A small CTC audio transcriber, trained from scratch.
Model: 6.38M parameters, waveform 16khz input, arch jasper, norm batchnorm, activation elu, depths [2, 4, 2], widths [128, 192, 288].
Data: 26041 training examples, 21.1 epochs.
Rows from block 2, named by matrix and row number. Each number is 200 + 20 x the weight over its row's rms, rounded and kept within 0 to 999. All counts start at 0. After the name is the row's rms in percent of the matrix's.
# short0: shortcut pointwise conv, stride 2 (model.blocks.2.short.0.weight, 192x128x1), inputs 0-127
short0.14,105,192,198,208,174,175,194,188,192,186,180,174,204,211,194,200,206,209,211,199,209,191,170,189,205,194,198,160,172,180,216,200,198,211,173,192,223,142,177,188,195,200,205,195,196,207,215,153,211,165,188,203,199,204,169,196,142,164,217,204,186,216,204,212,177,198,208,174,208,215,181,174,213,195,202,200,183,205,179,184,175,203,169,195,164,165,170,149,202,226,180,193,197,175,211,207,182,190,194,186,173,171,211,180,141,196,209,187,171,175,204,205,202,166,202,218,196,202,199,166,180,190,206,217,210,171,185,180,167
short0.15,097,204,200,171,199,206,187,162,223,209,190,164,207,151,209,189,185,194,220,182,223,208,198,200,199,202,232,214,176,213,200,163,207,194,201,194,209,203,209,210,171,186,132,134,207,198,208,168,206,205,187,207,203,192,180,204,221,199,206,205,206,179,187,200,208,181,224,212,224,197,181,163,212,182,215,214,163,175,179,208,192,181,190,207,189,204,194,155,219,196,160,211,199,199,174,194,188,184,188,186,204,195,185,174,165,195,172,167,209,185,146,195,201,176,208,182,204,237,218,177,195,188,171,207,198,179,185,193,191
short0.16,095,207,207,189,183,205,177,166,197,193,218,190,214,188,232,172,204,170,183,174,207,223,209,185,227,219,200,217,188,212,164,213,219,167,193,230,139,201,194,223,183,184,158,181,194,192,156,187,231,247,214,188,240,216,176,186,232,226,214,209,187,220,198,192,189,201,179,205,193,192,185,197,225,188,187,223,168,207,206,189,171,208,221,199,172,189,168,197,199,209,179,174,207,196,212,213,222,223,197,161,191,165,218,200,221,206,191,224,214,204,194,222,212,197,205,208,215,216,175,172,198,167,199,208,192,162,193,190,174
short0.17,095,213,214,200,179,191,184,208,223,221,202,185,224,170,204,180,236,174,228,219,212,199,169,194,209,195,143,176,185,205,198,175,196,205,207,172,184,179,179,184,175,179,135,156,157,211,200,178,186,206,207,206,189,173,209,208,175,224,205,187,211,192,236,200,192,198,146,187,200,231,211,212,251,202,166,215,182,166,207,169,182,207,191,210,194,182,187,168,186,227,216,209,222,217,191,161,218,188,195,196,189,189,207,216,180,210,202,193,188,213,181,203,194,189,207,186,213,224,182,190,189,187,203,223,197,203,197,205,215
short0.18,099,211,207,234,224,179,229,217,175,219,186,193,177,186,202,205,165,219,195,214,212,184,195,204,218,202,172,181,221,184,239,212,184,188,205,189,209,207,188,211,223,201,173,194,205,198,231,200,179,210,203,208,201,198,200,189,196,205,153,194,169,206,190,203,206,219,224,192,196,237,215,210,221,198,196,197,171,203,192,191,192,195,206,186,200,212,208,213,198,195,234,167,163,219,191,189,213,202,188,197,168,289,160,188,197,200,197,226,235,195,204,188,198,181,176,180,217,221,208,207,214,188,216,195,157,260,205,242,187
short0.19,105,185,201,210,217,208,227,197,221,213,149,174,211,222,212,185,218,194,175,202,215,180,196,197,202,191,223,165,173,212,198,190,209,208,233,223,193,226,224,206,220,199,193,200,218,184,202,145,218,210,188,210,235,199,207,221,149,199,204,214,198,199,218,176,195,191,200,203,192,216,204,206,211,165,208,182,185,186,154,176,201,198,207,202,178,213,170,166,183,213,154,180,217,177,215,217,214,216,218,203,223,195,198,190,134,191,159,194,205,193,224,213,215,183,220,195,177,221,222,158,179,193,203,204,210,186,192,162,206
short0.20,094,191,214,219,203,192,207,238,212,201,220,167,197,187,193,210,164,173,214,171,187,212,195,177,213,221,204,237,179,215,222,200,186,177,191,172,171,158,180,207,193,205,181,193,192,182,196,220,182,230,175,204,199,195,189,184,228,169,182,200,168,181,214,213,178,170,227,184,199,180,207,144,185,226,198,181,183,213,181,221,204,186,212,182,189,183,174,213,214,202,234,192,163,203,198,186,183,188,151,204,186,255,177,179,226,217,176,212,203,172,192,167,190,203,212,209,201,187,211,178,219,176,194,182,210,220,192,228,199
short0.21,101,190,211,190,177,197,213,153,189,222,189,192,210,208,216,145,219,182,166,156,214,174,180,181,249,176,200,206,200,199,157,189,207,182,202,213,231,206,218,188,203,206,196,192,222,195,203,162,213,207,184,199,249,225,182,171,186,190,199,217,181,227,189,192,209,194,193,200,203,209,184,195,203,169,208,204,189,179,185,179,201,202,225,190,153,182,213,196,196,161,161,190,208,186,222,215,193,223,195,168,185,194,201,186,197,188,179,229,211,184,227,215,219,191,200,186,208,212,187,170,212,162,157,188,192,201,196,216,242
short0.22,097,217,217,205,205,163,189,198,194,211,188,173,213,194,205,245,186,210,242,166,223,208,206,215,240,201,190,220,175,204,197,177,205,135,188,192,182,184,206,180,225,177,183,186,189,195,180,222,208,181,192,182,204,185,205,157,172,213,208,203,203,200,229,236,180,215,210,185,186,213,218,188,221,190,174,223,189,149,213,201,178,180,209,211,181,198,165,202,183,212,206,189,192,199,190,205,170,200,161,211,209,201,176,159,186,187,190,185,218,176,184,193,200,168,208,233,215,204,238,182,189,195,181,219,227,196,163,186,220
short0.23,093,208,211,231,182,201,200,186,188,189,196,210,203,166,198,193,177,199,192,178,203,224,229,171,180,206,225,200,226,219,194,196,190,157,186,205,194,217,191,165,186,177,151,166,197,182,215,175,196,232,194,197,207,212,187,176,216,215,192,211,194,191,178,187,187,177,194,196,192,197,209,209,167,161,177,207,176,178,148,187,201,196,198,195,189,196,215,197,202,154,155,172,198,208,167,186,238,196,194,219,200,195,161,184,202,211,159,230,176,212,144,187,192,196,201,165,212,197,181,194,172,192,195,211,199,209,172,184,174
short0.24,099,212,211,192,158,184,192,177,228,206,197,211,190,220,218,200,212,189,165,202,199,198,188,201,209,184,205,165,195,205,200,172,213,172,201,207,163,200,202,183,220,191,183,207,196,189,198,209,237,196,201,214,262,213,217,174,202,186,206,190,177,217,176,222,220,165,184,216,192,189,161,216,206,183,184,199,184,169,196,188,186,202,219,188,174,198,189,196,224,166,160,179,208,182,233,223,181,194,168,216,187,156,217,214,192,178,211,199,177,206,238,219,211,170,186,171,197,206,158,202,197,195,198,180,176,158,222,186,156
short0.25,099,185,220,176,203,167,194,200,184,198,205,218,179,186,209,178,207,195,225,196,214,214,190,198,199,187,142,214,208,168,217,208,213,196,184,193,201,212,167,221,205,184,202,192,155,181,199,209,201,185,196,195,182,184,195,183,227,199,188,166,157,208,225,212,178,207,197,155,154,187,230,212,205,194,203,205,191,202,212,221,189,218,196,183,200,181,197,237,176,190,202,168,185,220,210,201,213,203,160,207,185,230,183,196,208,190,200,227,191,176,199,196,209,215,164,189,195,215,170,209,193,134,205,196,175,250,205,248,177
short0.26,104,214,209,203,163,179,169,181,200,212,203,189,209,202,207,196,204,218,160,204,172,165,229,243,198,207,205,210,194,214,200,167,213,181,200,186,204,229,212,218,173,207,208,196,220,209,186,211,209,168,232,208,194,188,146,185,233,194,186,186,169,208,153,221,166,177,230,197,215,171,181,221,170,208,212,206,157,144,225,229,205,213,182,162,192,198,182,206,202,166,202,209,196,213,205,213,213,191,182,197,197,206,201,206,209,171,193,176,192,184,178,207,203,192,207,175,200,166,199,206,176,161,197,213,199,165,202,211,203
short0.27,107,198,264,231,183,179,203,197,204,215,226,190,197,197,209,188,205,188,230,199,235,187,181,208,273,206,202,205,201,212,196,194,231,195,199,164,197,218,200,225,211,274,217,214,220,180,196,173,208,214,194,192,179,210,234,225,191,204,196,172,186,189,228,219,208,216,208,210,213,196,211,206,227,201,198,206,224,206,195,169,227,166,255,201,200,194,219,163,234,198,190,192,210,216,211,182,226,197,224,209,213,199,162,168,199,182,186,185,221,203,212,200,218,202,195,193,213,189,215,189,201,192,214,191,209,211,169,199,195
short0.28,102,230,193,173,169,210,202,204,206,184,194,190,179,186,216,205,186,197,173,186,179,220,192,183,187,194,165,203,154,198,173,140,195,209,195,199,196,201,193,167,202,178,176,173,202,185,179,206,221,189,205,219,232,174,201,170,205,201,214,208,174,210,213,180,174,162,182,189,188,171,203,182,178,195,214,198,159,170,189,178,187,206,185,204,182,165,164,215,211,189,180,176,223,221,201,212,162,182,197,165,203,193,209,202,200,222,190,211,142,215,183,208,213,201,194,161,213,201,148,205,216,205,198,233,212,199,201,217,199
short0.29,101,201,225,180,174,201,188,169,226,188,177,193,163,194,179,189,182,214,208,180,208,187,168,172,221,176,198,186,181,153,206,176,211,227,202,183,201,229,189,182,208,191,209,179,216,204,232,181,198,206,170,206,179,215,157,224,222,183,223,172,224,191,197,206,188,171,205,207,220,194,208,193,193,194,202,209,220,185,208,180,194,170,216,179,219,211,220,170,180,226,181,213,205,205,180,173,197,139,222,166,199,215,220,190,196,184,188,215,189,174,177,189,197,156,162,220,225,186,198,204,207,212,170,220,166,227,173,208,190
short0.30,096,203,196,207,198,185,181,203,194,203,145,187,212,154,210,199,211,240,205,214,200,202,222,241,216,198,201,206,178,198,208,179,205,202,225,217,207,193,226,201,175,188,145,126,204,230,186,211,199,222,223,194,217,196,167,186,201,194,215,222,194,221,182,181,158,202,202,206,182,196,184,223,173,178,214,184,157,175,222,215,188,212,207,190,197,206,217,199,171,177,213,199,195,200,169,210,209,190,205,198,221,181,203,214,160,215,218,217,196,206,148,208,203,182,213,206,174,183,186,203,205,227,203,212,170,167,219,197,214
short0.31,096,197,190,191,208,202,184,210,208,182,196,218,169,193,191,188,186,217,182,202,214,211,177,204,209,166,181,165,217,169,217,182,180,189,179,179,200,148,179,189,182,181,170,178,192,198,199,207,189,189,204,204,198,176,181,169,193,197,182,128,198,220,204,237,238,189,204,193,212,179,207,201,220,194,185,228,201,153,190,177,191,190,188,213,190,208,172,166,188,251,221,177,219,210,191,193,213,173,193,172,190,209,224,198,192,226,190,189,194,157,193,189,198,163,162,196,227,206,222,182,186,160,201,214,206,216,194,193,210
short0.32,094,208,210,197,201,160,208,221,178,208,263,242,234,192,187,196,219,195,213,199,191,222,202,160,200,180,165,210,205,231,194,197,210,231,226,177,159,187,208,210,184,225,199,225,184,182,165,192,190,189,171,198,214,189,230,214,215,206,215,205,201,172,213,172,200,203,158,188,178,223,210,217,207,242,197,214,201,223,232,219,200,175,182,170,208,191,178,198,204,217,211,220,217,197,208,219,195,232,194,202,219,184,209,196,203,200,253,217,190,226,217,197,173,215,243,221,220,206,197,240,199,195,211,192,180,203,196,191,215
short0.33,096,189,197,181,179,191,201,220,175,189,178,186,200,196,193,222,202,210,193,195,185,229,163,194,187,216,213,199,161,223,207,216,178,229,206,211,197,179,209,233,196,215,209,198,226,224,177,180,189,213,172,167,204,166,183,172,170,190,219,209,190,202,178,189,236,161,211,199,197,180,169,178,199,191,177,198,212,217,196,231,197,178,182,245,195,188,240,165,256,192,186,200,207,210,207,197,146,209,225,184,237,192,176,197,186,230,201,178,187,229,221,196,183,169,212,187,199,183,198,179,192,238,208,183,214,204,213,201,216
short0.34,095,174,224,225,213,193,241,183,222,226,208,210,194,212,225,220,197,166,195,235,248,206,199,201,196,188,181,165,217,168,193,188,221,214,233,199,185,211,205,215,210,221,201,207,206,194,194,198,225,186,221,203,169,250,224,270,211,207,210,188,200,211,206,171,189,195,184,221,172,209,243,224,199,183,189,210,199,214,199,159,217,213,199,195,206,207,198,183,212,191,190,198,164,213,223,177,201,202,229,203,217,209,193,184,191,199,203,217,223,213,194,250,241,200,205,217,187,187,218,200,214,199,236,236,182,195,185,193,177
short0.35,097,219,232,230,203,203,199,205,205,238,176,201,210,188,208,212,222,230,222,200,233,240,197,202,223,199,177,192,199,175,192,193,207,195,194,235,231,174,191,192,187,204,186,168,195,190,222,215,202,176,210,228,160,182,163,195,188,203,202,187,200,201,224,221,184,219,195,183,222,215,237,216,235,182,152,234,177,179,193,166,188,182,195,229,189,209,193,187,217,222,206,195,184,216,196,167,188,166,218,191,197,205,166,192,186,216,178,190,170,220,208,198,216,180,194,191,232,190,159,192,205,199,193,244,177,240,190,212,179
short0.36,099,201,227,245,189,204,204,187,182,170,187,186,195,161,221,201,193,206,216,184,229,215,197,187,210,215,228,161,217,205,204,199,209,158,192,197,206,176,190,191,194,163,115,148,235,179,216,182,192,206,196,206,188,213,177,176,178,188,209,210,176,204,206,187,188,205,188,221,201,193,201,190,205,188,152,206,165,202,180,192,187,203,218,230,174,177,185,194,206,179,165,176,189,204,176,185,193,195,193,208,187,193,202,188,180,204,173,227,176,215,158,201,218,196,200,178,200,180,176,182,206,196,201,217,184,185,190,191,168
short0.37,101,183,200,178,193,207,204,175,186,208,190,180,183,210,222,161,203,210,186,175,194,205,198,191,192,193,176,202,180,189,176,199,225,166,203,203,184,220,193,203,173,179,212,201,215,191,183,190,225,207,230,183,212,207,192,169,167,199,209,202,192,217,218,189,185,183,175,189,188,188,179,192,207,138,195,182,185,212,182,191,158,221,198,152,163,173,175,211,178,188,206,190,187,214,206,215,203,188,204,216,216,166,201,205,171,199,158,212,217,176,196,219,225,218,180,164,173,198,181,126,192,167,181,196,167,191,187,180,195
short0.38,096,205,203,209,210,198,216,170,207,171,166,194,203,221,223,209,198,167,184,190,218,212,151,187,214,185,157,172,197,197,181,195,210,172,214,209,207,160,205,182,175,198,222,209,195,186,184,173,239,218,201,206,214,234,193,194,192,172,195,190,208,203,219,203,200,195,127,185,170,199,204,189,194,195,205,157,211,140,202,181,200,205,209,210,184,202,188,192,190,202,177,181,194,156,232,226,194,205,183,196,176,202,189,180,204,192,205,205,197,191,212,232,224,179,194,216,171,208,180,159,216,162,198,222,188,178,187,202,216
short0.39,096,217,213,191,193,215,176,208,191,194,208,195,197,178,217,211,226,177,188,211,200,170,192,185,189,211,181,223,189,207,165,211,205,205,209,170,183,195,178,224,182,184,147,158,175,196,182,228,202,213,204,191,194,183,192,184,218,204,200,165,210,208,192,222,174,219,179,218,217,181,189,202,204,220,153,245,158,173,232,215,206,206,230,189,204,172,179,231,232,191,195,226,219,211,199,185,176,179,164,199,222,193,189,233,218,200,227,188,179,207,180,219,211,179,192,197,237,221,161,228,176,175,221,187,197,185,208,226,214
short0.40,099,203,183,185,183,181,186,189,203,218,190,197,165,195,207,181,225,215,164,198,210,163,189,195,189,227,194,190,211,164,192,198,190,180,151,214,198,236,147,231,211,199,148,167,164,185,231,198,189,194,207,200,187,212,206,195,214,224,174,164,174,224,166,213,165,193,214,201,198,192,177,206,182,221,189,227,163,196,218,216,198,212,208,168,211,198,219,197,184,196,200,215,209,189,187,183,219,187,231,187,151,187,190,218,227,192,224,221,197,206,185,208,203,215,153,208,196,212,182,215,188,186,201,218,209,213,202,184,168
short0.41,104,188,194,210,181,207,214,193,180,194,204,145,187,211,215,192,215,185,211,174,217,197,158,188,205,221,200,216,177,195,158,209,205,173,204,239,201,165,196,223,206,192,191,200,196,189,185,226,206,227,213,201,208,194,210,199,201,146,191,207,153,219,217,186,212,196,185,209,219,199,170,129,200,209,171,209,197,203,168,196,190,223,216,224,186,199,214,191,216,198,220,187,178,199,216,203,139,212,217,195,193,158,198,195,200,209,199,214,173,218,217,220,214,172,172,173,220,208,172,182,192,189,186,213,219,171,190,193,229
short0.42,101,209,216,187,168,189,202,203,186,189,149,171,219,213,207,219,216,197,203,208,211,222,189,184,207,209,174,151,139,194,182,174,198,189,205,202,185,229,207,218,187,198,177,186,192,186,201,184,196,202,209,218,213,215,169,212,151,201,202,218,216,230,247,188,202,183,172,199,193,185,192,170,197,179,179,191,198,165,184,191,195,217,217,208,204,189,224,182,197,217,164,206,187,185,207,189,169,217,206,189,191,139,196,226,155,187,179,201,171,211,211,202,216,202,222,199,193,207,194,185,191,197,202,226,217,142,203,187,208
short0.43,095,233,177,176,199,158,195,205,223,186,162,200,212,195,188,193,185,192,157,209,176,197,191,171,189,183,196,209,192,194,237,188,180,176,192,201,178,244,196,186,232,192,185,171,190,197,206,199,197,189,195,199,203,216,235,179,222,186,205,213,156,199,207,190,164,160,224,179,181,187,209,192,169,189,175,206,164,161,168,236,193,187,194,194,201,177,211,210,199,224,184,175,198,201,196,203,186,182,186,176,163,216,210,209,229,204,189,199,204,187,186,192,191,174,219,147,230,195,179,223,214,203,215,194,216,242,195,227,185
short0.44,099,195,245,216,222,173,208,214,198,213,200,182,204,216,209,193,200,193,157,256,225,165,184,250,203,217,181,184,209,172,217,196,220,214,204,202,211,169,202,229,217,235,199,213,200,224,174,188,219,196,251,194,206,195,189,223,205,204,190,205,187,212,189,189,196,196,207,203,213,215,207,188,206,211,199,202,189,193,220,214,214,208,189,133,210,223,196,210,203,178,204,204,225,202,222,207,204,198,212,234,209,222,143,206,210,216,212,243,230,236,194,221,205,200,195,194,219,195,214,211,185,198,254,196,185,204,230,219,190
short0.45,103,196,217,189,177,190,207,203,206,188,183,185,210,213,212,211,223,206,194,178,221,204,190,180,208,173,181,182,142,198,192,198,203,213,193,203,150,212,197,193,220,212,220,211,195,178,200,186,227,208,201,190,222,203,203,185,169,167,214,199,184,204,208,207,190,185,182,190,199,185,180,184,179,157,176,167,199,201,137,201,195,206,196,184,144,189,192,181,192,208,201,163,206,180,214,209,194,190,199,205,205,163,198,206,191,213,146,183,197,186,234,217,211,199,194,181,155,203,196,130,196,197,198,238,220,195,178,179,186
short0.46,102,230,203,194,183,196,189,215,222,220,208,174,204,188,189,220,186,217,183,224,209,208,214,193,169,210,219,209,176,224,235,169,209,198,192,190,201,218,191,206,187,182,192,184,192,199,205,205,211,213,207,199,191,148,163,195,192,207,206,193,199,199,198,244,198,196,248,174,210,208,209,216,200,176,173,223,162,190,230,169,199,181,171,213,206,192,165,183,241,200,196,199,175,198,197,198,211,157,140,163,198,178,226,209,175,191,190,143,188,185,188,197,192,219,200,184,215,181,195,191,225,215,221,226,189,178,218,166,182
short0.47,103,201,165,166,239,178,184,204,173,200,187,175,186,196,213,164,226,202,188,182,205,165,175,216,207,220,167,218,212,184,180,196,214,207,205,188,206,209,198,199,202,173,214,200,203,191,205,202,213,192,224,190,194,157,218,167,190,190,156,145,175,217,212,217,209,208,211,195,198,196,188,168,244,196,226,220,199,174,166,210,159,213,218,181,172,189,177,214,168,226,207,183,226,199,206,203,198,199,182,193,206,196,188,205,201,230,194,185,203,174,202,222,202,188,167,183,186,173,212,193,185,136,191,182,186,207,195,226,223
short0.48,099,215,201,230,187,185,196,194,175,211,171,174,208,208,206,192,199,195,220,166,201,197,215,188,207,207,235,214,221,213,212,218,193,188,202,204,205,182,201,196,192,182,217,228,210,164,233,192,208,203,194,187,210,207,192,190,189,164,183,202,185,208,195,196,233,189,221,221,238,225,193,191,192,160,200,216,223,203,149,178,208,211,220,202,151,188,200,200,227,204,191,163,209,209,213,200,208,218,200,199,159,223,157,190,188,161,133,201,205,194,219,201,207,203,212,162,199,177,216,150,224,190,193,196,212,216,161,170,192
short0.49,105,203,171,201,196,165,189,192,181,223,196,209,189,177,165,138,191,166,198,195,206,196,204,157,195,184,193,190,203,197,207,199,175,185,149,176,197,190,147,200,180,203,191,191,157,165,214,196,169,192,164,178,182,222,205,182,193,179,192,195,161,195,163,197,195,226,196,172,178,189,196,219,190,199,179,207,177,208,200,185,187,187,189,194,196,196,189,202,184,194,194,202,189,199,180,156,215,152,183,179,153,199,211,208,193,174,205,204,183,191,198,167,181,214,187,192,201,196,191,225,224,173,194,191,172,229,202,180,202
short0.50,097,221,201,212,221,210,218,203,181,202,217,224,233,207,185,205,205,201,209,192,186,204,186,175,215,210,202,197,226,227,188,198,216,190,207,225,150,194,228,184,216,227,198,197,190,191,197,173,194,220,167,189,212,181,221,229,184,217,212,243,204,188,192,190,209,195,201,197,184,217,190,200,190,236,195,199,209,218,222,204,192,172,182,221,215,200,191,191,243,198,191,225,174,178,215,217,191,211,211,199,204,130,201,204,194,210,246,165,216,221,240,201,195,234,244,216,209,195,207,237,206,238,195,192,226,207,202,140,202
short0.51,093,195,217,239,187,150,185,193,207,201,196,161,206,188,197,213,200,233,188,189,224,215,195,200,190,189,206,140,167,183,265,203,186,185,187,188,198,154,181,191,201,199,173,174,206,206,217,172,183,172,187,195,185,230,156,211,160,206,208,195,171,201,174,185,171,214,209,201,150,212,210,201,198,189,186,183,172,211,200,212,188,200,180,188,180,188,187,183,197,203,214,187,196,206,182,177,207,163,209,189,194,198,184,178,161,198,181,193,196,187,176,191,198,200,210,197,188,200,185,151,200,198,228,201,174,186,174,205,182
short0.52,103,210,246,227,214,207,226,188,178,190,218,196,209,174,221,202,213,187,228,215,217,211,170,213,226,240,194,180,219,218,197,184,244,185,219,188,216,177,197,202,158,177,207,213,207,181,175,199,218,195,212,222,204,218,203,201,185,169,145,187,173,205,237,203,217,199,180,197,171,224,215,195,207,215,176,214,207,184,192,175,168,199,214,219,177,179,174,196,193,183,177,201,194,208,214,210,162,217,201,235,185,196,217,183,156,224,213,173,174,214,230,214,206,222,203,220,190,178,167,191,202,189,199,221,219,168,204,198,171
short0.53,103,211,203,187,193,196,216,197,199,188,180,184,209,198,204,209,177,203,205,195,212,242,157,192,227,226,177,160,198,231,198,195,208,182,219,190,184,188,201,203,192,220,230,214,168,198,182,156,214,214,190,119,215,218,207,200,169,230,190,197,211,218,204,231,204,225,178,180,176,192,198,181,192,188,182,157,197,193,195,173,221,209,223,209,199,194,191,175,190,200,183,177,177,165,224,215,177,229,174,201,208,187,162,197,180,202,213,225,198,212,234,220,206,202,201,187,156,228,181,179,224,184,201,215,186,170,192,197,197
short0.54,108,215,208,215,190,183,192,202,199,214,204,207,126,173,206,215,193,202,205,212,216,179,213,207,218,190,189,196,198,146,199,202,202,176,142,186,211,194,160,193,204,214,156,178,195,213,214,219,206,181,194,199,202,208,206,200,197,199,201,156,182,229,215,218,188,213,203,208,218,194,181,215,209,201,177,218,181,198,212,207,201,204,224,167,179,171,200,206,178,189,216,205,212,201,194,204,214,172,209,199,183,227,212,203,214,227,188,195,209,158,195,206,215,195,99,196,200,189,175,197,200,182,205,221,209,176,207,222,200
short0.55,092,216,182,241,166,202,171,184,226,177,216,202,208,207,204,216,158,178,203,186,202,192,223,192,181,172,195,232,180,164,159,188,155,187,178,229,177,198,189,173,200,193,201,198,206,196,194,202,169,227,197,189,178,207,199,226,215,180,214,209,209,204,192,207,178,199,207,196,229,204,157,190,196,223,157,235,207,155,220,201,211,197,193,203,218,186,173,187,213,178,206,221,240,211,183,177,184,170,182,170,183,220,201,205,238,197,203,184,193,196,173,187,209,176,185,205,210,209,195,213,221,188,190,245,237,207,177,197,215
short0.56,106,206,206,222,186,161,197,194,207,211,197,185,181,202,210,208,183,177,215,184,225,209,228,196,204,190,221,209,198,124,193,194,190,200,174,184,181,189,160,175,192,203,171,191,196,178,215,200,182,139,193,203,190,206,180,208,190,163,194,158,204,205,212,184,187,203,197,186,212,190,197,198,188,216,166,209,191,191,154,195,207,213,175,209,163,195,227,200,193,210,202,185,204,200,201,177,175,186,187,199,155,196,196,191,199,203,147,184,184,189,179,201,206,172,168,169,210,229,216,175,199,159,196,200,215,174,186,158,188
short0.57,101,190,199,208,192,203,183,224,172,205,194,207,212,195,204,197,216,188,193,264,194,217,196,224,204,192,209,184,204,192,213,179,175,180,215,213,215,200,191,221,186,169,175,184,211,236,186,184,161,246,224,204,175,236,182,213,221,205,188,215,185,259,193,184,187,216,193,206,193,238,208,194,197,180,182,201,173,172,227,220,171,231,232,196,221,188,183,192,209,184,187,207,184,210,186,170,193,186,194,209,197,198,202,249,207,204,213,205,190,214,214,191,212,200,215,212,211,215,185,216,213,205,254,208,191,221,261,231,213
short0.58,095,236,181,245,205,217,171,204,216,202,206,215,196,211,183,190,200,150,216,181,197,205,220,176,190,175,220,220,218,165,175,217,173,177,178,201,171,169,173,169,206,225,190,209,159,182,208,189,194,167,190,197,199,217,207,212,217,183,204,158,190,182,199,183,166,230,169,188,213,183,190,189,188,221,202,221,194,191,212,229,223,190,179,203,178,225,216,229,195,198,216,204,224,193,198,195,170,188,172,222,180,205,198,193,213,199,201,177,191,197,199,194,171,196,158,213,237,238,204,207,165,160,212,178,218,174,209,192,212
short0.59,101,218,213,204,183,175,214,218,200,188,223,202,211,191,195,218,184,204,199,192,189,217,203,184,196,144,204,191,186,207,236,208,217,193,195,197,155,172,218,184,205,185,167,191,208,197,185,188,217,229,199,193,228,232,192,202,184,163,238,221,171,204,177,182,180,181,190,193,186,197,163,212,165,209,196,184,160,219,162,194,169,202,190,222,202,202,203,130,212,165,209,159,191,186,208,229,219,217,196,177,191,172,199,203,186,187,210,187,171,188,214,220,208,184,210,165,212,174,196,170,203,214,202,216,225,196,201,163,194
short0.60,095,208,234,262,215,196,213,200,210,220,239,212,233,202,218,227,219,178,189,238,186,210,231,213,192,165,209,183,233,189,212,207,219,197,233,221,177,187,225,220,193,197,178,185,208,199,221,218,211,191,208,196,190,249,194,243,212,221,216,214,198,200,206,175,204,217,187,222,199,202,216,189,191,215,191,155,187,191,183,186,208,235,241,207,170,239,203,213,212,200,214,188,185,189,223,188,187,221,222,210,203,218,241,201,207,193,197,212,201,202,213,223,220,180,235,187,178,219,204,201,204,235,236,212,190,182,209,228,190
short0.61,103,185,278,252,210,183,181,177,203,197,219,197,222,189,199,217,216,205,225,223,208,184,237,207,243,225,204,178,190,211,230,179,219,217,195,220,187,218,192,226,204,216,188,189,208,189,182,218,200,199,199,190,213,253,217,245,189,222,224,208,183,209,214,170,219,210,195,204,199,201,208,194,201,207,187,182,196,198,214,168,185,197,204,155,217,213,190,181,192,166,189,228,213,196,210,213,176,201,209,217,185,197,205,178,218,187,240,224,199,214,220,202,201,199,212,193,177,176,218,223,197,225,226,239,189,206,162,198,186
short0.62,111,191,204,203,202,190,199,188,207,205,211,211,96,197,201,222,199,199,214,213,213,202,209,223,213,150,202,189,206,163,200,217,198,150,146,191,200,194,144,167,210,197,190,181,205,214,203,214,199,197,204,184,199,223,211,193,212,197,202,172,192,202,191,201,191,210,210,189,203,199,171,191,196,198,169,175,193,191,206,210,198,196,215,200,195,202,192,225,187,167,216,180,188,173,201,193,205,164,204,194,175,231,190,190,217,200,198,191,207,155,203,193,212,209,124,195,190,182,183,206,218,192,196,211,186,206,212,214,180
short0.63,095,183,203,220,201,240,205,208,213,186,218,199,199,215,197,209,226,219,185,153,202,203,188,205,204,188,166,247,197,215,166,212,176,181,196,216,205,185,195,215,194,207,191,196,215,219,183,231,206,191,195,186,206,210,204,221,212,162,194,180,201,190,187,183,202,192,211,208,206,201,207,182,190,253,181,200,204,209,183,235,229,199,204,179,229,182,225,204,168,181,232,211,186,208,214,200,182,204,179,192,187,243,184,183,240,216,230,220,211,198,203,196,201,254,212,212,217,197,210,204,212,173,162,246,202,197,142,240,222
short0.64,096,209,208,184,191,244,222,161,191,194,224,201,209,173,200,217,192,194,174,207,194,203,198,175,201,208,214,187,206,234,190,187,196,209,232,222,213,202,214,190,188,174,155,158,218,179,207,205,203,213,198,195,217,199,206,177,203,226,195,205,186,193,155,181,216,193,184,215,213,195,209,203,226,203,211,234,168,204,190,162,177,192,194,238,181,188,185,200,234,234,161,204,226,209,194,212,202,211,203,220,217,141,199,203,204,202,210,157,195,232,180,188,198,205,207,166,219,220,153,205,171,221,193,203,208,175,214,163,174
short0.65,100,209,177,173,157,206,192,177,195,225,159,174,204,197,193,227,220,193,172,163,176,205,184,180,225,200,200,206,153,216,203,138,206,164,193,190,185,188,198,181,204,186,179,169,188,211,174,176,207,210,208,206,234,199,186,171,206,183,191,215,207,210,189,200,175,160,201,193,185,197,149,212,149,182,197,211,175,137,216,196,212,216,194,174,198,185,205,194,201,166,193,190,184,199,201,209,186,200,185,169,189,196,205,192,180,207,186,228,189,200,192,208,201,182,200,174,177,208,194,190,218,187,166,213,204,170,192,204,197
short0.66,107,218,176,203,192,219,179,201,205,212,152,226,189,219,194,216,202,185,187,230,195,207,155,192,203,203,193,156,201,180,191,182,202,183,203,228,185,158,189,174,211,184,200,201,184,209,183,180,203,192,195,196,203,210,173,205,176,238,184,201,207,221,198,219,184,178,188,195,203,197,209,183,176,167,176,194,196,167,185,201,178,233,220,230,189,204,214,167,201,205,184,176,131,186,217,204,191,188,216,176,169,189,196,223,154,179,202,172,173,198,227,229,209,194,185,203,218,213,173,182,205,190,217,253,187,177,217,201,196
short0.67,093,190,178,152,181,189,191,169,224,185,177,195,201,212,192,201,194,159,178,159,182,202,188,187,208,191,189,168,179,208,163,176,175,173,186,187,196,188,189,174,204,165,205,194,193,182,182,183,208,213,183,211,212,219,196,166,218,169,187,205,192,208,191,216,187,168,182,214,168,201,152,210,191,175,184,197,183,142,212,197,195,196,205,170,201,200,183,174,213,189,161,173,178,170,220,198,176,188,163,182,158,182,180,198,195,232,207,212,215,178,216,196,190,194,198,178,192,218,188,191,211,177,189,204,152,187,196,202,194